From a checkpoint of a small CTC audio transcriber.
Training: muon at rate 0.0018, 9300 steps.
Rows from block 10, named by matrix and row number. Rows with one number belong to one attention dimension. Each number is 500 + 25 x the weight over its row's rms, rounded and kept within 0 to 999. All counts start at 0. Numbers have three digits each. After the name is the row's rms in percent of the matrix's.
# q: attention query (model.blocks.10.attn.q.weight, 192x192), inputs 128-191
# k: attention key (model.blocks.10.attn.k.weight, 192x192), inputs 128-191
q.2 092:539486500495492562502490442545513507506496534569481467448526527460488491515515480483553485475510475526520447494514475477497477510461511508473517475513491498476516508516522515529496466492500500
q.3 092:479477513467501535464505472518549453497513450528475497525500506478494528532461506475493509483489466457490497552507517475490507513476529515476494473493483488485436542496495548503496540533512515
q.4 101:487479494517503532460536486485538514490487531515495487547470474551466538519477502471477489516516498484518481499507552487458457499500517462433515485490507504500511483460501462493528489560486480
q.5 101:473511514505473501475525484511448484547520471525473506525483477461496544470485476445478473534528459465456500486483471486524515465517463480501511465514498537510477491536489488457496490490498505
q.6 105:509529478511502497510512525458509471475454504491492513515507499515477533481497479470472500549515496496526490480466568505504552493484515512484483526526499485495502514558505517466557518490508489
q.7 113:507475476514511460485467456497455481516501485500495523487480489495515488486521516508525491529515526507479483509535490490508513514509490493483499527511474462533459511485520536509514501533529444
q.8 093:497509512507516492516506492562509515533486509480498544489493514523534558508540501511514540516529542501526460511492493502500481521529510498489507492497470527474482496509512534491493442494458533
q.9 092:535538524497567502460493489474503539530459495457489517497438513489499489493506513525475509499464529486501524456499487500522477496538493480526481513502520509510524499540471464519519482502495449
q.10 073:482502484525531523489451506480475536453500495518497491505506467564554494468512514475455509528487485459501514493478523513527456467516511538452526532514525501516515486485519473536481510521493460
q.11 082:502530477494496503491504504459465459504547515455520520504498502487506549514543498482512470497516495500473492486490535475428545546492482500475499472498495485508494470520501485521508506500497502
q.12 112:452505483483461540484488478505488487532498519497479453469502499533489488481501504504547526526470478522483466471527511532470541479507522495508480430464484546459477467491505506548528551538484497
q.13 102:528486514475562481537511519503486497527498466511490540499513500494496460526529522491513492493500437484527464503497480526459502513513478515489478475483508542495496471533551470514500454514468552
q.14 106:474513504491511471459485502527489508534517529502485500554534480514508506527455527467464505466511540490498489516519494468504488515495503508498455481511499496489504520519483508481526523453474482
q.15 109:511520465498529522537486496500489480492535469484495486520496518480577509484532502475493521466469512561517461506529466515484549475532502509489475494517467475467532529497483474505508493474461492
q.16 094:496507476479477508508529456482516529517539478495502491536474487508459542480482498503483477507524447506497511514457510501483509459522492524481452491531494495526510596533488503495454499523487458
q.17 102:543483504463510477501547478438510464515490504528494501509516467496487531479538530562491499508456491512482462506519484516507478520469496516485553476514532505509506505526505446540478486524453536
q.18 090:548476520469522538484552528480492508493524508451503510453520498481520522520498470526507514526503491503518515494496467530504528464486490501495498497530490481521482549451495500528514522504521506
q.19 088:526517518458557572497516492496516512501511503531508500511504463485512508475485489433508508520500501498465527555512503535465458493497485487512489473543472519498477473504504532512526527460498489
q.20 096:529523513493476473507475443512525470528534499518504508521489489510494548508447465517466491431473497532478526520489467506485460467476502482518442506497524541525584512495445498518489466509516503
q.21 106:497482471454494440502472476452499513492474501517540517505545497542513532511512500521494519500510518518517492481485491512468553512465496454496508504498513472523514462496524494494467513485518516
q.22 101:506486467531472523502488509543548466486494528538523490509510476483513470523547507471480476481513521521503518454462514475482459464471506453503484515527493444486540527461549505517519469491491518
q.23 098:497491490513503453472478530521519488520473533438515502533541505521524537503529480513542506492567505497473477496531455465501497462459470461492492509458497505484532524485504517502513518484508494
q.24 097:480472479548540474490540476562524492493515490479491477487537489493503514513563513564434566474512518504519481480538513539503491544506528527495524492470472530494493529497483520512493508506478567
q.25 095:519510500504529485504457478489491491500485502497501521481533540529495475501495512515503510524454488499468505550555507509505482487482480468501528507504509498453509449509529462514530535548489485
q.26 095:505499516509513503523521453470487516497499492523478475492548459500491498473492496510538535504488514530491480495536512523508496537467484473524512454535492502492495454442530501516506531471524456
q.27 082:524522522532519468534477513521498504478526483441520459485532499542514519490505508508490481525525517480504545544541503495557503514500485524503464514563509509494463563524524479543527491524515524
q.28 099:490489519506553529489490494474503526536482548554478503525546487537481481480486513496497506501534525487491516471535469529547506499540514502479494510489467510465507497500448494511526478516496519
q.29 103:484489551518460468477526501482479495506491522521498489495471494518474503537541503522549526505512523475465464511480513484489494495445507544529478525490466499535522516514517483494541485530501501
q.30 106:512511514474474492511490462467495484507531475472499474524475515524479493513506517469523500467471474492478477507512458497520508464501458499481524544484474537488515512531506481452503444520550521
q.31 105:519509494547489515498495467513440532501472539543532530472509536521493518511498472499447456514499478489448494492471470508544493504493526529473518506473491473481503521494519515490506543486491524
q.32 103:514533505544480498518487512513491508514498462500504524547479475453474510502475460514494520494472492519512510499540465515465488524472542508507512499514511467479489486470505524504524508507485506
q.33 106:536483475467484455491510502506562463543511535463503464555486478501496491491530521486502490508555539522532521452502535499534482509534509517451545505491493506519532503476507529509506503514521544
q.34 106:513521509481498514544521453500496469479474516506504462463477498483513501500507494504481500477509497462524445515519522478502537486504499462515476491506506533505506473485501474485463526504493526
q.35 098:486545515531481511559537524533496516507490518506494503450466529447475498454480431469493512548513502492481515479477491527492499536517515474523466503493516492498450550481499490462459504501488510
q.36 100:494473506490496515471479471495511516506470489544490459510483523577488494471527525496526491463450493519482516490484463519528525479508460497486499516514491448483517470530495461533484509495515480
q.37 101:488491509470499428501486492441501524561541496477457480519462496499486487509533513512501475483507537529502514487499505513523538509529490489535503528497516467517504464484533505470491495538463457
q.38 097:492550508515529492543515506532527507485471489484504494491536471475457527543502506435462515518482516493543529494513483535505487516499520508485507508467500486552466511532487504511501459528562476
q.39 101:503460487489477500535480500485536499502511488490500478494506453489445503513530435547462448514527498510490518461522469523514460524462530423511516453498520475480496469517506490481516517498482453
q.40 101:468444505484492534518477428507485516463550487491485511461521527482484527486511522526462481470527516485546576496513516546455514501473524545522487489482505548460490513464490497499489515514524537
q.41 106:506490495493505470515487511479495471530484508531530522474529496462520525507490475535541513531470499522503520488441488527492484472466514510465499512483493510455529455489523530470504473515512456
q.42 108:509494470536505531479493497481490470503476486532491491512496501479486504487512461522505532562462507501505480485506536465507469549495499518487492503540524470537477478533517530469479529491515506
q.43 106:483521524490506492498520469485459465526497523466458519501494479476456532546519504530490448458496460528524465489491520542490484500502476539491505492459482531441507465506508524487541485524479509
q.44 110:496490507467495516523510460520494495479523495502466465512524477532486497520514483467498504488530453465470509514446485484537533513489517496519494453492489503531546478508455515509535474479473493
q.45 094:501485459504503504510509478519514529471460480511497491536512491494475484486467519546500496557480518479527505474477465480527499511486529475512490496488509479516519478469549471512478471523442513
q.46 108:520486473520537495500512491532486502517504491475488475497474493477496484505526475520512522492495517505525529457532452457543494471508510474545485469498507489507480480518464517529488496452506485
q.47 101:498515515565452513483490501476541486492509492487504511506509510495510509505480522488503473504506462531531463490488515487526479549480510457517471488521526532498459507514533551516474482501494523
q.48 103:515539519491510527493497494446476534494497503476498476534495525507505450540529478507505542453470509537517471544508518487538518483497510508474491492488506527503500487536531515528474526506528500
k.2 095:479511494496525497479500477465501498489496498465481530534544463508500559514532497493509488486459517533552479513515481476513503524503489457506523500500538517466462488508482508513525512522472493
k.3 100:528506469498448518481474475524497519495513498486512525519510544529512485488548479466485506514543497532502485542521541479506501489531437523468478477494535525459532490492470496529506500537521499
k.4 099:488450484505483480492500529496473523489471498461487503481523539469509511456514508523437522511510506519527485495507454508527481558501515498490462501495541500483468535453468471473517502519524506
k.5 102:500477546471499488538474480484519534479505456543507473487472503528518486494510533490511531509482499509482515521492493474523489489494519495491530537463569482520498513522518447540496500495484487
k.6 107:532518549537547509470511468501492487508497552471488494534477498541450481510472494529509522470505520510494482478508457464494527523496470470518513487523516503513481490469516517469443530481515462
k.7 106:510518486508532477523458469542504522531482482513453473487511490489468535481530455507510519534501500502534523514475535479515539522521477506484500519496503485473468443506472504510522449500445485
k.8 095:529475523519548484536455548429508501522479493506523496470534459509486477490501481452515503523504476519484549498467477469548496485500501460484572467504539490506492501462538490470450527533504484
k.9 096:509504511553483475524481577527446503499481489478521521503471502515535477519457498487500506525500509503503511486486550523481473471530540528513482487460504486479495502513494487467515516490508495
k.10 097:491531517485503478545473501504493493512476474457511469515511499531518499529475500468506525488513454517497515479464467493541488485532503506524543495488532560490474475522520483545484497529512534
k.11 098:467494527515508482464489509516543550480457512574517497470499471473500514519531490530503503484512472518492500496506481457520491491506475493514517480503500497503494483536510523494455505501546519
k.12 111:503510488467523499454488504482486473482484486502540493442482505485497484505522469511447530491503465500479479538490476513477519495478482477513512519505512509502474513467444490530506488473530519
k.13 097:498511465509450562478469488522528502539484495484523529495484503518491472488517458532520484496501514512544516498466440496459457509481492513530491483493517518540501501467541481522515492499518490
k.14 102:506444477507471541517477491489499491533508525521474524532488464546507523547535510498583494522516494474517503514504516501526528527515495477473504488509500499471519445505524493484515468487505509
k.15 104:446544462565492534483523542479488483533473493490486522507517515546529475489519513450503465499507446508479536485529491456465481502451516490526506491515484523471470516499504492515494504513461520
k.16 091:499518507512461467475478504510483500524508517476508500483509521528515489484496516502543517482511470511527511501548510504575517526512485500473520482506501531498448494503482524481514489492565426
k.17 105:488491492527512458518502455508469504482515487465469537486500506494527490482481505486540500481531485532494533539490501459519505492492449524528511512514497456510455506461537510556470455480548502
k.18 091:542499512461503501480494540467525502494539497492531524474501492488480526537483474547509481538513528540459493516506514490501525472505435529492441478468549499473469481478478500469542488542491520
k.19 092:523473508497503485529514518466520530488471496496472504512532494552485526484469493488533485440481536497497516518496502498470493510469508476436486477509534503468472481499499509527518506525482484
k.20 095:532530497479560521498468485494511486485466510520484516511525495526455547507508472466454466491471504506483528466529501532537512489512510489534502494447508520487482511459511542515488508526444461
k.21 102:495516508504487547481498532525534562498527489471461503534473489468541490524519493538507500490485534473489532514494510485495533507504493494535492485514524492479450498508482563476478492460487469
k.22 105:486489518543461489504512461477500535535484504495562528494479504505483513491505467473508519523498489556464489483523469497500519531490481524497537481525495522510483494493487495506486475475476515
k.23 104:505462538529538547534521471529481487472487467527457534504479485536501522510517488515498447503471545521501503496503438519520512463467483484521523481484487498495525475483544496532525513500514492
k.24 097:491501507469531502460482529476489533487498473504533461469520521541499516555497471484543464495451512474516455541530491470505481504507474521459478486526457490459533511484472457473530514485519489
k.25 102:511469507496499457483497513534460465490461489510512481472554506548471481481474524506517488511503456478512500509546490497501519509509515493494548512514523459523483555495535474513529515536499491
k.26 096:494486490498467551530519440511541495473510517455447532526536505525476514457524480514441492537518456513480465535486484501460534501484484506489511518519508505468495487498482479509467521515517480
k.27 086:499469523497551516468511541493497523514507486461517466507522522506504506455474498485463512476498510491491527544468506548517494461444514497490540497514468471467486497545516509495472484508525494
k.28 101:460489531492498510476500500497462488503465479500487497497507485476475513476539488455461508518501508490485531529513510480483471458512536472530476491510447467515496528535525553475488561508484485
k.29 104:473499484473512486488552515520493460516539541486505530530529491486479519501533522477526534487471506474478466471485490509496520510497455485508498503479540472482508489489488494509473502498503508
k.30 105:498495509480494512456467482497492483528482535497493492508502544463516504504493444502525543524493550495488481455465500539488511492508514491477488452482513482539513503484526490508489475494481525
k.31 108:500484529451498568514486551451483509538533477515484492501510488510509527510502487447486447481479474504529493481511488485510469495516538547508484474499484496543459482474543502514481504484458488
k.32 095:464508516471480463478481479459520479488538506461546462510497509467537515469498562473473489519529490473492544482531488486465502467518526510473476475467457526494479517533496486505502531458487525
k.33 112:491495502509472528479509518494519492450470486521502533474514500525506534462517523502530521531499539489501524499432525520503488495444507484496496544510489505504507481538507548431469513484486466
k.34 091:477539499462474482494485510475495439507514551501472543511464531506462492518545532490488497513506532526495500516513493532514495501496490533522512512493515543503495469504505517472504479471481499
k.35 103:482530501502464472536483533539510533483496513489503479506521507510500511528469489469456557512510519502475506488455511531462492479497520485464520544560490496514490525489537532497571443518511489
k.36 100:482485523497483510477505511505490520497479467462506571513474530495515534493534554493549451527502512518530474465523505531500503494497496477502462501527498474550510526506524477542479506513447443
k.37 101:523500508524428467516519505488504461466530535465497490496523502495500549497543534535465523517496502468506530506537551487464487509479458502499492499444433562492489521457481476487517507478498515
k.38 096:554512483492527461488489444488499499499508470472501477514548488509480534504464456471559515466485491466506516490462440519511508475506480513537501524510528488492565496500523531504476476513461523
k.39 092:485512479511534493524508514480496484492518465488523485522520527451511495532477548484495509548523502494479482527549456526536474455509500499487469551516531544500481473486496451509554458484511497
k.40 098:498514514484516473476447521503510479480486542521473513505510498468561448490472498507531533516487532494482508544529540471496515507483520492457475484540483538479489501501490506484450489494481488
k.41 100:503477475435529494509488471525493458465542513554494489530491545485472504507505461516479463490508500505519470469531496487523553526485508486524507497517489485467493525541500505462492475485504450
k.42 106:490502516428491495461494502458482495499485491452498551522505509503491452511480458441497476453541493507509500460487517490501500505499490458484473519452526482498532516528523472503494524489500535
k.43 104:454494509505498500501523488476511493491536536527468526486522465485535487486522514508485466510498507485487504501541506488476519507508491527516511527530475504513481467558506535497510469505513527
k.44 101:487498535506488518534514489492516455510461503492501524499495477494523471535500487506524528532551518514506522520544518538516502504526484525532517505549522554507490494532427479480558521523449524
k.45 095:527506508488516459485491452478489467479503471536502507490461457475509445527509529492555483462505484499514520480497462498504493501498492512525505512511485493514494530516507506527482516499512538
k.46 097:520449554464480546547497497500507506473482502515455512524502507439495509489485492524546484473509502492467493561463481568491539511470538521446469504513529507488493446487496510516538525494502446
k.47 102:498513517516512529519531506497461494488532506535518508496547455539472494488473467456475504509527471470524532497498519491533485553475462452526515465527521457503501509495460490516487497514487460
k.48 105:486480467510503507507502466516508485499510515516545509579509524460520516479539481548522493520440502467470538527522530470507523508516488497455505550534456525508522484473447515500494517536522494