Weights of a small CTC audio transcriber: arch transformer, trained on short read English sentences (LibriTTS-R).
Rows from block 3 of a small CTC audio transcriber, named by matrix and row number. Rows with one number belong to one neuron. Each number is 200 + 30 x the weight over its row's rms, rounded and kept within 0 to 999. All counts start at 0.
After each neuron's rows are labels from the 100 clips, of 14976, where the neuron reaches its highest value: "top examples" is what is common among them. Only what is clearly more common there than usual is listed. The data: short read English sentences (LibriTTS-R). In brackets: how many of the 100, against the usual share in percent.
# fc1: MLP up (model.blocks.3.mlp.fc1.weight, 768x192), inputs 0-63
# fc2: MLP down (model.blocks.3.mlp.fc2.weight, 192x768, transposed), outputs 0-63

fc1.236,193,146,245,236,214,162,182,244,182,236,180,209,167,183,218,197,199,159,153,203,192,220,197,243,158,245,207,239,180,142,172,179,152,231,217,180,186,201,166,235,216,252,246,212,181,251,196,131,267,231,153,188,161,206,203,200,186,256,147,162,180,243,265,212
fc2.236,223,183,175,243,252,213,208,180,218,198,223,218,147,189,175,262,163,194,199,201,263,217,180,247,208,145,231,152,188,240,250,228,197,199,190,221,185,201,234,182,210,189,146,236,216,175,198,241,178,221,213,218,197,184,186,253,177,195,189,243,228,155,213,137
top examples: the word "what" (35 vs 4.9); the word "we" (25 vs 3)

fc1.97,253,164,234,179,186,200,178,209,205,213,230,218,220,184,187,256,200,166,222,205,268,183,206,162,214,181,196,229,210,160,195,163,208,190,190,232,224,181,199,185,253,213,173,203,169,188,199,244,188,212,217,245,266,172,183,193,192,236,196,215,228,239,208,230
fc2.97,169,177,227,233,177,202,138,198,196,221,176,185,188,220,187,146,185,178,195,259,198,199,205,188,192,197,229,194,193,249,183,234,211,198,211,214,183,196,197,198,154,194,189,197,271,178,251,192,212,214,211,221,179,201,196,195,194,211,202,208,191,227,169,218
top examples: the word "you" (46 vs 14.4)

fc1.680,214,268,199,172,214,213,259,212,165,239,200,230,175,195,248,207,195,212,201,269,191,206,198,131,184,185,174,220,251,202,153,283,160,227,230,215,183,230,207,219,168,189,181,246,177,227,180,261,246,182,223,186,169,197,204,175,223,194,203,173,237,212,237,199
fc2.680,194,234,197,201,167,207,199,204,189,236,191,187,156,180,182,187,189,176,185,182,220,262,208,285,241,216,187,175,210,177,253,166,221,156,210,209,250,208,204,213,206,180,212,140,159,171,238,222,170,183,229,185,209,228,192,210,190,221,157,200,197,213,234,206
top examples: voice: female (100 vs 54)

fc1.457,211,172,254,184,230,237,227,193,232,238,194,223,222,219,125,207,180,219,179,206,193,180,170,248,197,161,214,195,156,181,216,183,190,190,177,214,214,212,213,213,212,224,233,272,195,227,209,223,151,230,171,201,238,188,166,186,131,169,206,180,201,193,207,178
fc2.457,186,196,177,189,234,160,204,179,186,209,219,167,215,153,191,189,218,184,208,135,184,210,219,156,226,189,134,190,290,172,217,188,213,200,183,171,201,215,168,163,166,182,179,191,224,181,153,161,257,164,233,207,220,213,144,202,204,162,191,236,207,233,189,245
top examples: the word "he" (28 vs 11.1)

fc1.143,176,232,188,207,194,194,231,218,204,244,199,217,222,195,214,156,199,172,179,189,200,245,235,183,181,225,201,194,221,249,207,222,191,199,205,186,215,228,209,257,242,237,196,240,236,195,206,229,214,204,193,189,190,227,165,183,245,219,213,213,232,184,161,216
fc2.143,207,201,244,169,203,225,206,247,198,171,248,165,201,187,167,217,184,269,214,181,198,217,218,254,202,146,169,214,145,113,235,225,227,157,221,199,194,170,209,197,212,222,186,221,218,219,223,210,230,126,215,196,203,208,217,211,119,148,220,167,148,188,213,258
top examples: voice: male (99 vs 46)

fc1.275,170,189,222,159,137,238,179,222,186,167,213,176,214,210,182,237,181,224,197,193,209,162,223,208,173,205,189,193,209,160,165,242,242,172,235,194,223,203,188,232,211,237,199,170,146,221,208,187,197,198,178,182,242,173,185,197,211,219,200,209,228,244,166,292
fc2.275,179,209,211,231,239,207,140,214,174,150,234,236,162,248,203,226,251,179,212,248,161,156,184,189,249,155,184,253,188,187,254,243,182,232,175,175,191,201,202,208,224,228,183,191,204,247,176,203,222,147,200,252,214,232,190,190,163,184,192,231,178,166,227,189
top examples: voice: male (85 vs 46); the word "you" (32 vs 14.4)

fc1.269,225,163,219,185,204,223,234,168,184,176,196,258,199,182,238,220,252,163,195,230,198,186,223,227,218,162,166,216,130,195,207,211,198,232,211,193,173,178,215,181,208,203,168,227,257,204,179,200,218,195,197,225,231,173,147,231,165,195,233,186,165,222,204,187
fc2.269,246,171,158,161,224,227,223,241,174,192,240,212,197,205,200,128,201,227,188,179,168,231,188,162,227,220,206,169,227,170,228,206,228,179,170,187,200,203,201,180,207,184,203,201,218,195,217,238,164,182,171,211,211,282,235,148,273,186,226,219,234,114,228,209
top examples: the word "he" (27 vs 11.1)

fc1.183,233,213,168,183,175,202,162,205,164,167,203,207,156,217,164,208,204,185,214,194,219,159,214,208,222,248,212,226,241,201,213,200,149,246,201,192,200,214,223,257,168,135,176,178,185,155,186,212,245,211,164,211,229,233,176,202,204,192,217,178,183,212,208,214
fc2.183,224,162,180,187,187,237,225,168,208,221,199,257,222,172,212,201,164,176,201,292,231,131,177,165,171,144,241,190,184,197,172,218,263,197,183,198,221,174,208,200,146,200,208,193,243,261,187,190,190,204,249,169,194,257,184,181,158,250,199,176,191,177,222,211
top examples: the word "and" (36 vs 10.3)

fc1.282,221,192,213,222,189,204,141,139,190,125,145,247,178,178,178,185,206,143,169,215,217,153,170,195,219,230,196,233,149,201,223,210,194,166,182,202,225,168,212,175,215,158,192,150,209,150,226,187,207,159,202,209,195,246,186,243,167,206,160,185,185,224,218,223
fc2.282,171,185,200,124,220,212,154,226,114,217,207,215,233,230,185,221,199,224,157,204,208,219,168,185,217,217,223,171,244,196,211,220,209,186,219,227,165,203,193,198,201,198,230,241,244,161,177,210,172,209,223,201,190,224,164,204,255,183,248,213,253,245,210,205
top examples: the word "he" (43 vs 11.1)

fc1.28,229,225,198,143,224,202,133,228,170,237,237,252,226,178,183,176,176,201,156,229,229,192,202,240,122,236,236,138,218,138,191,232,189,158,166,164,223,215,212,223,165,239,188,240,206,214,184,200,163,163,182,209,256,205,217,183,158,203,152,228,167,181,166,142
fc2.28,166,169,201,227,186,186,282,221,182,246,268,188,223,252,187,178,246,156,250,160,230,184,203,192,213,206,244,207,163,242,185,157,226,228,174,158,187,189,228,201,167,182,183,205,186,197,189,208,215,192,219,212,180,255,204,191,182,141,157,194,201,191,183,218
top examples: the word "i" (65 vs 18.4)

fc1.640,183,180,226,221,214,219,197,189,165,237,176,189,222,217,151,211,226,214,190,178,198,173,235,237,203,172,260,187,231,188,152,212,197,192,223,214,219,201,215,199,190,260,198,196,276,242,200,225,216,158,225,169,225,221,212,172,174,186,164,241,168,185,176,190
fc2.640,246,207,184,182,175,185,202,235,195,235,183,230,219,200,198,151,229,201,244,207,136,241,173,178,147,272,167,224,159,192,287,173,250,203,158,199,208,182,189,154,218,206,232,201,189,199,205,138,194,217,173,209,160,213,110,204,215,179,258,155,205,223,192,189
top examples: the word "he" (27 vs 11.1)

fc1.359,199,182,190,169,178,171,193,196,172,169,257,214,199,189,174,161,252,217,216,143,209,204,206,232,161,192,201,184,205,167,210,247,192,224,221,187,190,161,195,167,224,211,186,216,179,248,231,210,176,248,181,176,215,162,208,219,224,194,179,239,183,251,197,189
fc2.359,246,203,229,187,185,223,264,205,159,204,168,212,153,181,220,233,160,185,204,230,213,225,187,228,202,136,263,177,167,225,149,190,216,187,198,220,173,188,187,157,190,177,184,161,171,228,227,201,177,180,165,219,213,201,200,204,191,191,184,193,140,182,197,188
top examples: the word "it" (38 vs 12.5); the word "was" (31 vs 9.9)

fc1.580,168,186,216,196,173,229,166,250,200,223,176,205,212,174,200,219,163,198,211,197,210,164,202,195,168,235,148,137,198,199,198,187,196,204,225,190,179,255,192,191,158,223,225,171,171,203,202,173,201,158,234,242,195,179,201,152,166,256,198,223,189,239,252,157
fc2.580,138,225,204,180,254,190,224,178,244,174,221,230,212,203,140,209,193,176,204,195,181,226,196,207,219,195,163,181,171,223,223,240,196,188,191,195,205,210,233,171,232,247,171,218,173,206,228,209,233,214,166,196,255,198,171,190,155,179,207,181,197,197,187,233
top examples: voice: female (95 vs 54); the word "you" (32 vs 14.4)

fc1.421,190,161,178,166,177,166,185,147,198,210,210,175,229,217,202,240,173,225,205,200,223,168,222,215,246,214,183,219,181,227,183,247,186,224,205,163,209,244,197,218,178,186,141,186,207,217,265,163,170,223,196,165,205,246,196,198,203,152,218,181,240,205,180,231
fc2.421,165,227,274,193,238,184,228,212,215,200,227,205,197,118,322,197,290,186,187,209,181,209,153,190,165,195,234,190,208,152,206,223,185,235,241,202,194,195,268,222,179,201,198,210,207,176,182,190,245,210,203,233,183,128,160,191,241,213,219,183,224,215,194,206
top examples: voice: female (97 vs 54)

fc1.668,237,238,217,157,225,184,164,211,188,196,169,196,263,122,162,218,193,167,184,224,228,178,213,188,247,205,214,216,217,200,168,178,245,221,227,207,255,215,171,204,146,177,209,179,203,186,233,178,190,191,173,204,172,169,191,165,242,208,227,214,195,174,209,152
fc2.668,233,187,212,194,231,195,229,185,190,210,221,245,164,250,210,206,262,178,175,237,239,257,219,229,213,193,204,213,129,180,183,183,139,220,167,176,187,253,238,205,232,163,191,201,183,221,170,260,171,140,190,205,210,259,254,213,186,223,172,201,139,188,216,200
top examples: the word "she" (42 vs 5.4)

fc1.492,195,208,188,264,198,225,200,203,228,193,183,191,167,149,207,175,168,184,235,241,226,225,200,183,199,195,145,154,158,160,261,181,213,162,161,223,199,245,180,259,172,169,204,167,139,236,174,202,257,192,210,231,215,180,194,241,220,194,180,200,191,238,148,226
fc2.492,219,211,179,154,229,235,188,179,186,188,210,179,238,191,161,176,153,216,217,199,150,185,150,172,201,196,189,195,189,202,173,202,185,211,220,181,145,159,257,227,155,253,194,220,248,136,205,191,195,186,218,217,168,172,226,125,227,229,222,193,176,203,200,209
top examples: voice: female (99 vs 54)

fc1.283,228,196,229,184,252,154,235,230,172,195,230,205,189,212,217,147,213,219,170,176,219,165,260,188,219,213,188,238,240,202,207,278,214,178,172,211,187,141,145,167,191,176,209,176,214,209,193,239,182,191,191,159,195,218,206,186,200,163,169,191,195,185,190,243
fc2.283,200,145,160,181,163,255,186,143,166,179,200,191,201,166,224,203,233,157,197,233,167,176,210,201,219,172,208,188,232,184,215,193,223,224,175,241,229,279,179,206,257,209,253,196,217,175,199,191,213,175,199,174,212,161,222,225,217,204,197,168,189,211,190,155
top examples: voice: female (100 vs 54)

fc1.713,227,200,184,237,235,245,188,236,160,179,173,199,248,176,193,244,178,219,237,256,187,199,185,212,153,248,233,225,157,194,177,183,165,228,164,199,209,244,140,195,224,204,170,245,193,204,225,246,175,233,208,218,156,197,189,211,204,208,210,189,188,207,187,223
fc2.713,112,175,194,226,204,176,183,203,227,235,239,220,130,266,195,202,218,218,180,254,185,154,224,181,260,211,188,177,228,192,211,225,184,174,188,235,148,236,234,172,222,210,148,231,222,218,196,174,209,181,181,220,199,171,241,186,161,175,174,200,185,215,180,222
top examples: the word "him" (25 vs 3.8)

fc1.710,214,198,167,244,167,164,213,177,211,195,155,227,210,191,194,192,169,190,187,189,213,220,176,185,207,230,176,191,214,168,219,170,191,226,233,184,210,193,200,178,231,183,188,203,154,216,248,231,222,204,220,206,199,203,242,208,222,193,147,270,211,157,169,204
fc2.710,160,232,214,150,169,197,151,185,173,175,259,188,176,212,168,188,190,175,155,202,209,221,187,226,195,165,190,203,208,198,171,172,196,200,195,199,190,189,206,245,167,250,184,158,265,209,182,197,173,228,218,212,195,232,137,202,239,222,197,162,200,209,207,189
top examples: the word "you" (55 vs 14.4)

fc1.520,149,204,242,238,232,162,205,193,171,208,146,170,199,206,171,157,223,211,194,175,187,200,193,194,156,155,193,196,161,132,255,185,210,204,204,171,220,166,197,218,199,243,182,202,179,216,210,193,231,226,127,155,214,221,198,189,166,197,172,200,189,188,178,224
fc2.520,230,224,150,231,239,164,195,207,236,164,252,195,219,177,255,217,184,162,202,193,170,247,159,274,239,231,197,238,223,250,190,200,168,228,175,208,172,224,226,188,184,191,229,203,240,201,172,215,202,197,215,287,205,163,180,219,223,254,215,198,194,199,203,199
top examples: the word "you" (34 vs 14.4)

fc1.171,240,178,154,159,227,154,199,261,187,199,181,133,231,206,220,179,188,246,180,185,226,155,173,197,195,200,197,173,267,214,221,236,207,232,175,176,239,263,195,232,155,220,194,148,191,211,143,234,248,212,228,189,236,215,246,206,207,216,234,166,171,246,231,249
fc2.171,159,200,232,185,210,174,174,178,214,192,231,217,201,142,169,218,193,235,218,192,217,228,201,184,187,162,196,226,193,208,258,245,158,212,199,198,195,170,212,190,168,160,212,247,196,148,217,203,122,197,168,215,167,231,212,203,233,202,194,203,228,178,164,211
top examples: voice: female (85 vs 54)

fc1.153,180,149,193,233,190,172,197,159,193,234,233,150,169,213,197,209,200,193,166,214,205,167,210,215,263,226,207,239,179,223,190,172,198,153,174,213,196,127,178,148,180,149,218,186,169,188,201,193,186,227,192,197,191,214,189,239,225,223,222,237,207,258,204,176
fc2.153,176,214,192,235,169,252,172,207,153,219,257,242,192,202,213,195,165,199,235,200,192,223,144,160,181,158,204,213,201,243,196,193,225,212,217,211,145,208,206,253,240,210,183,194,199,192,219,240,222,194,188,222,229,177,217,133,244,184,184,188,183,220,201,217
top examples: voice: male (78 vs 46)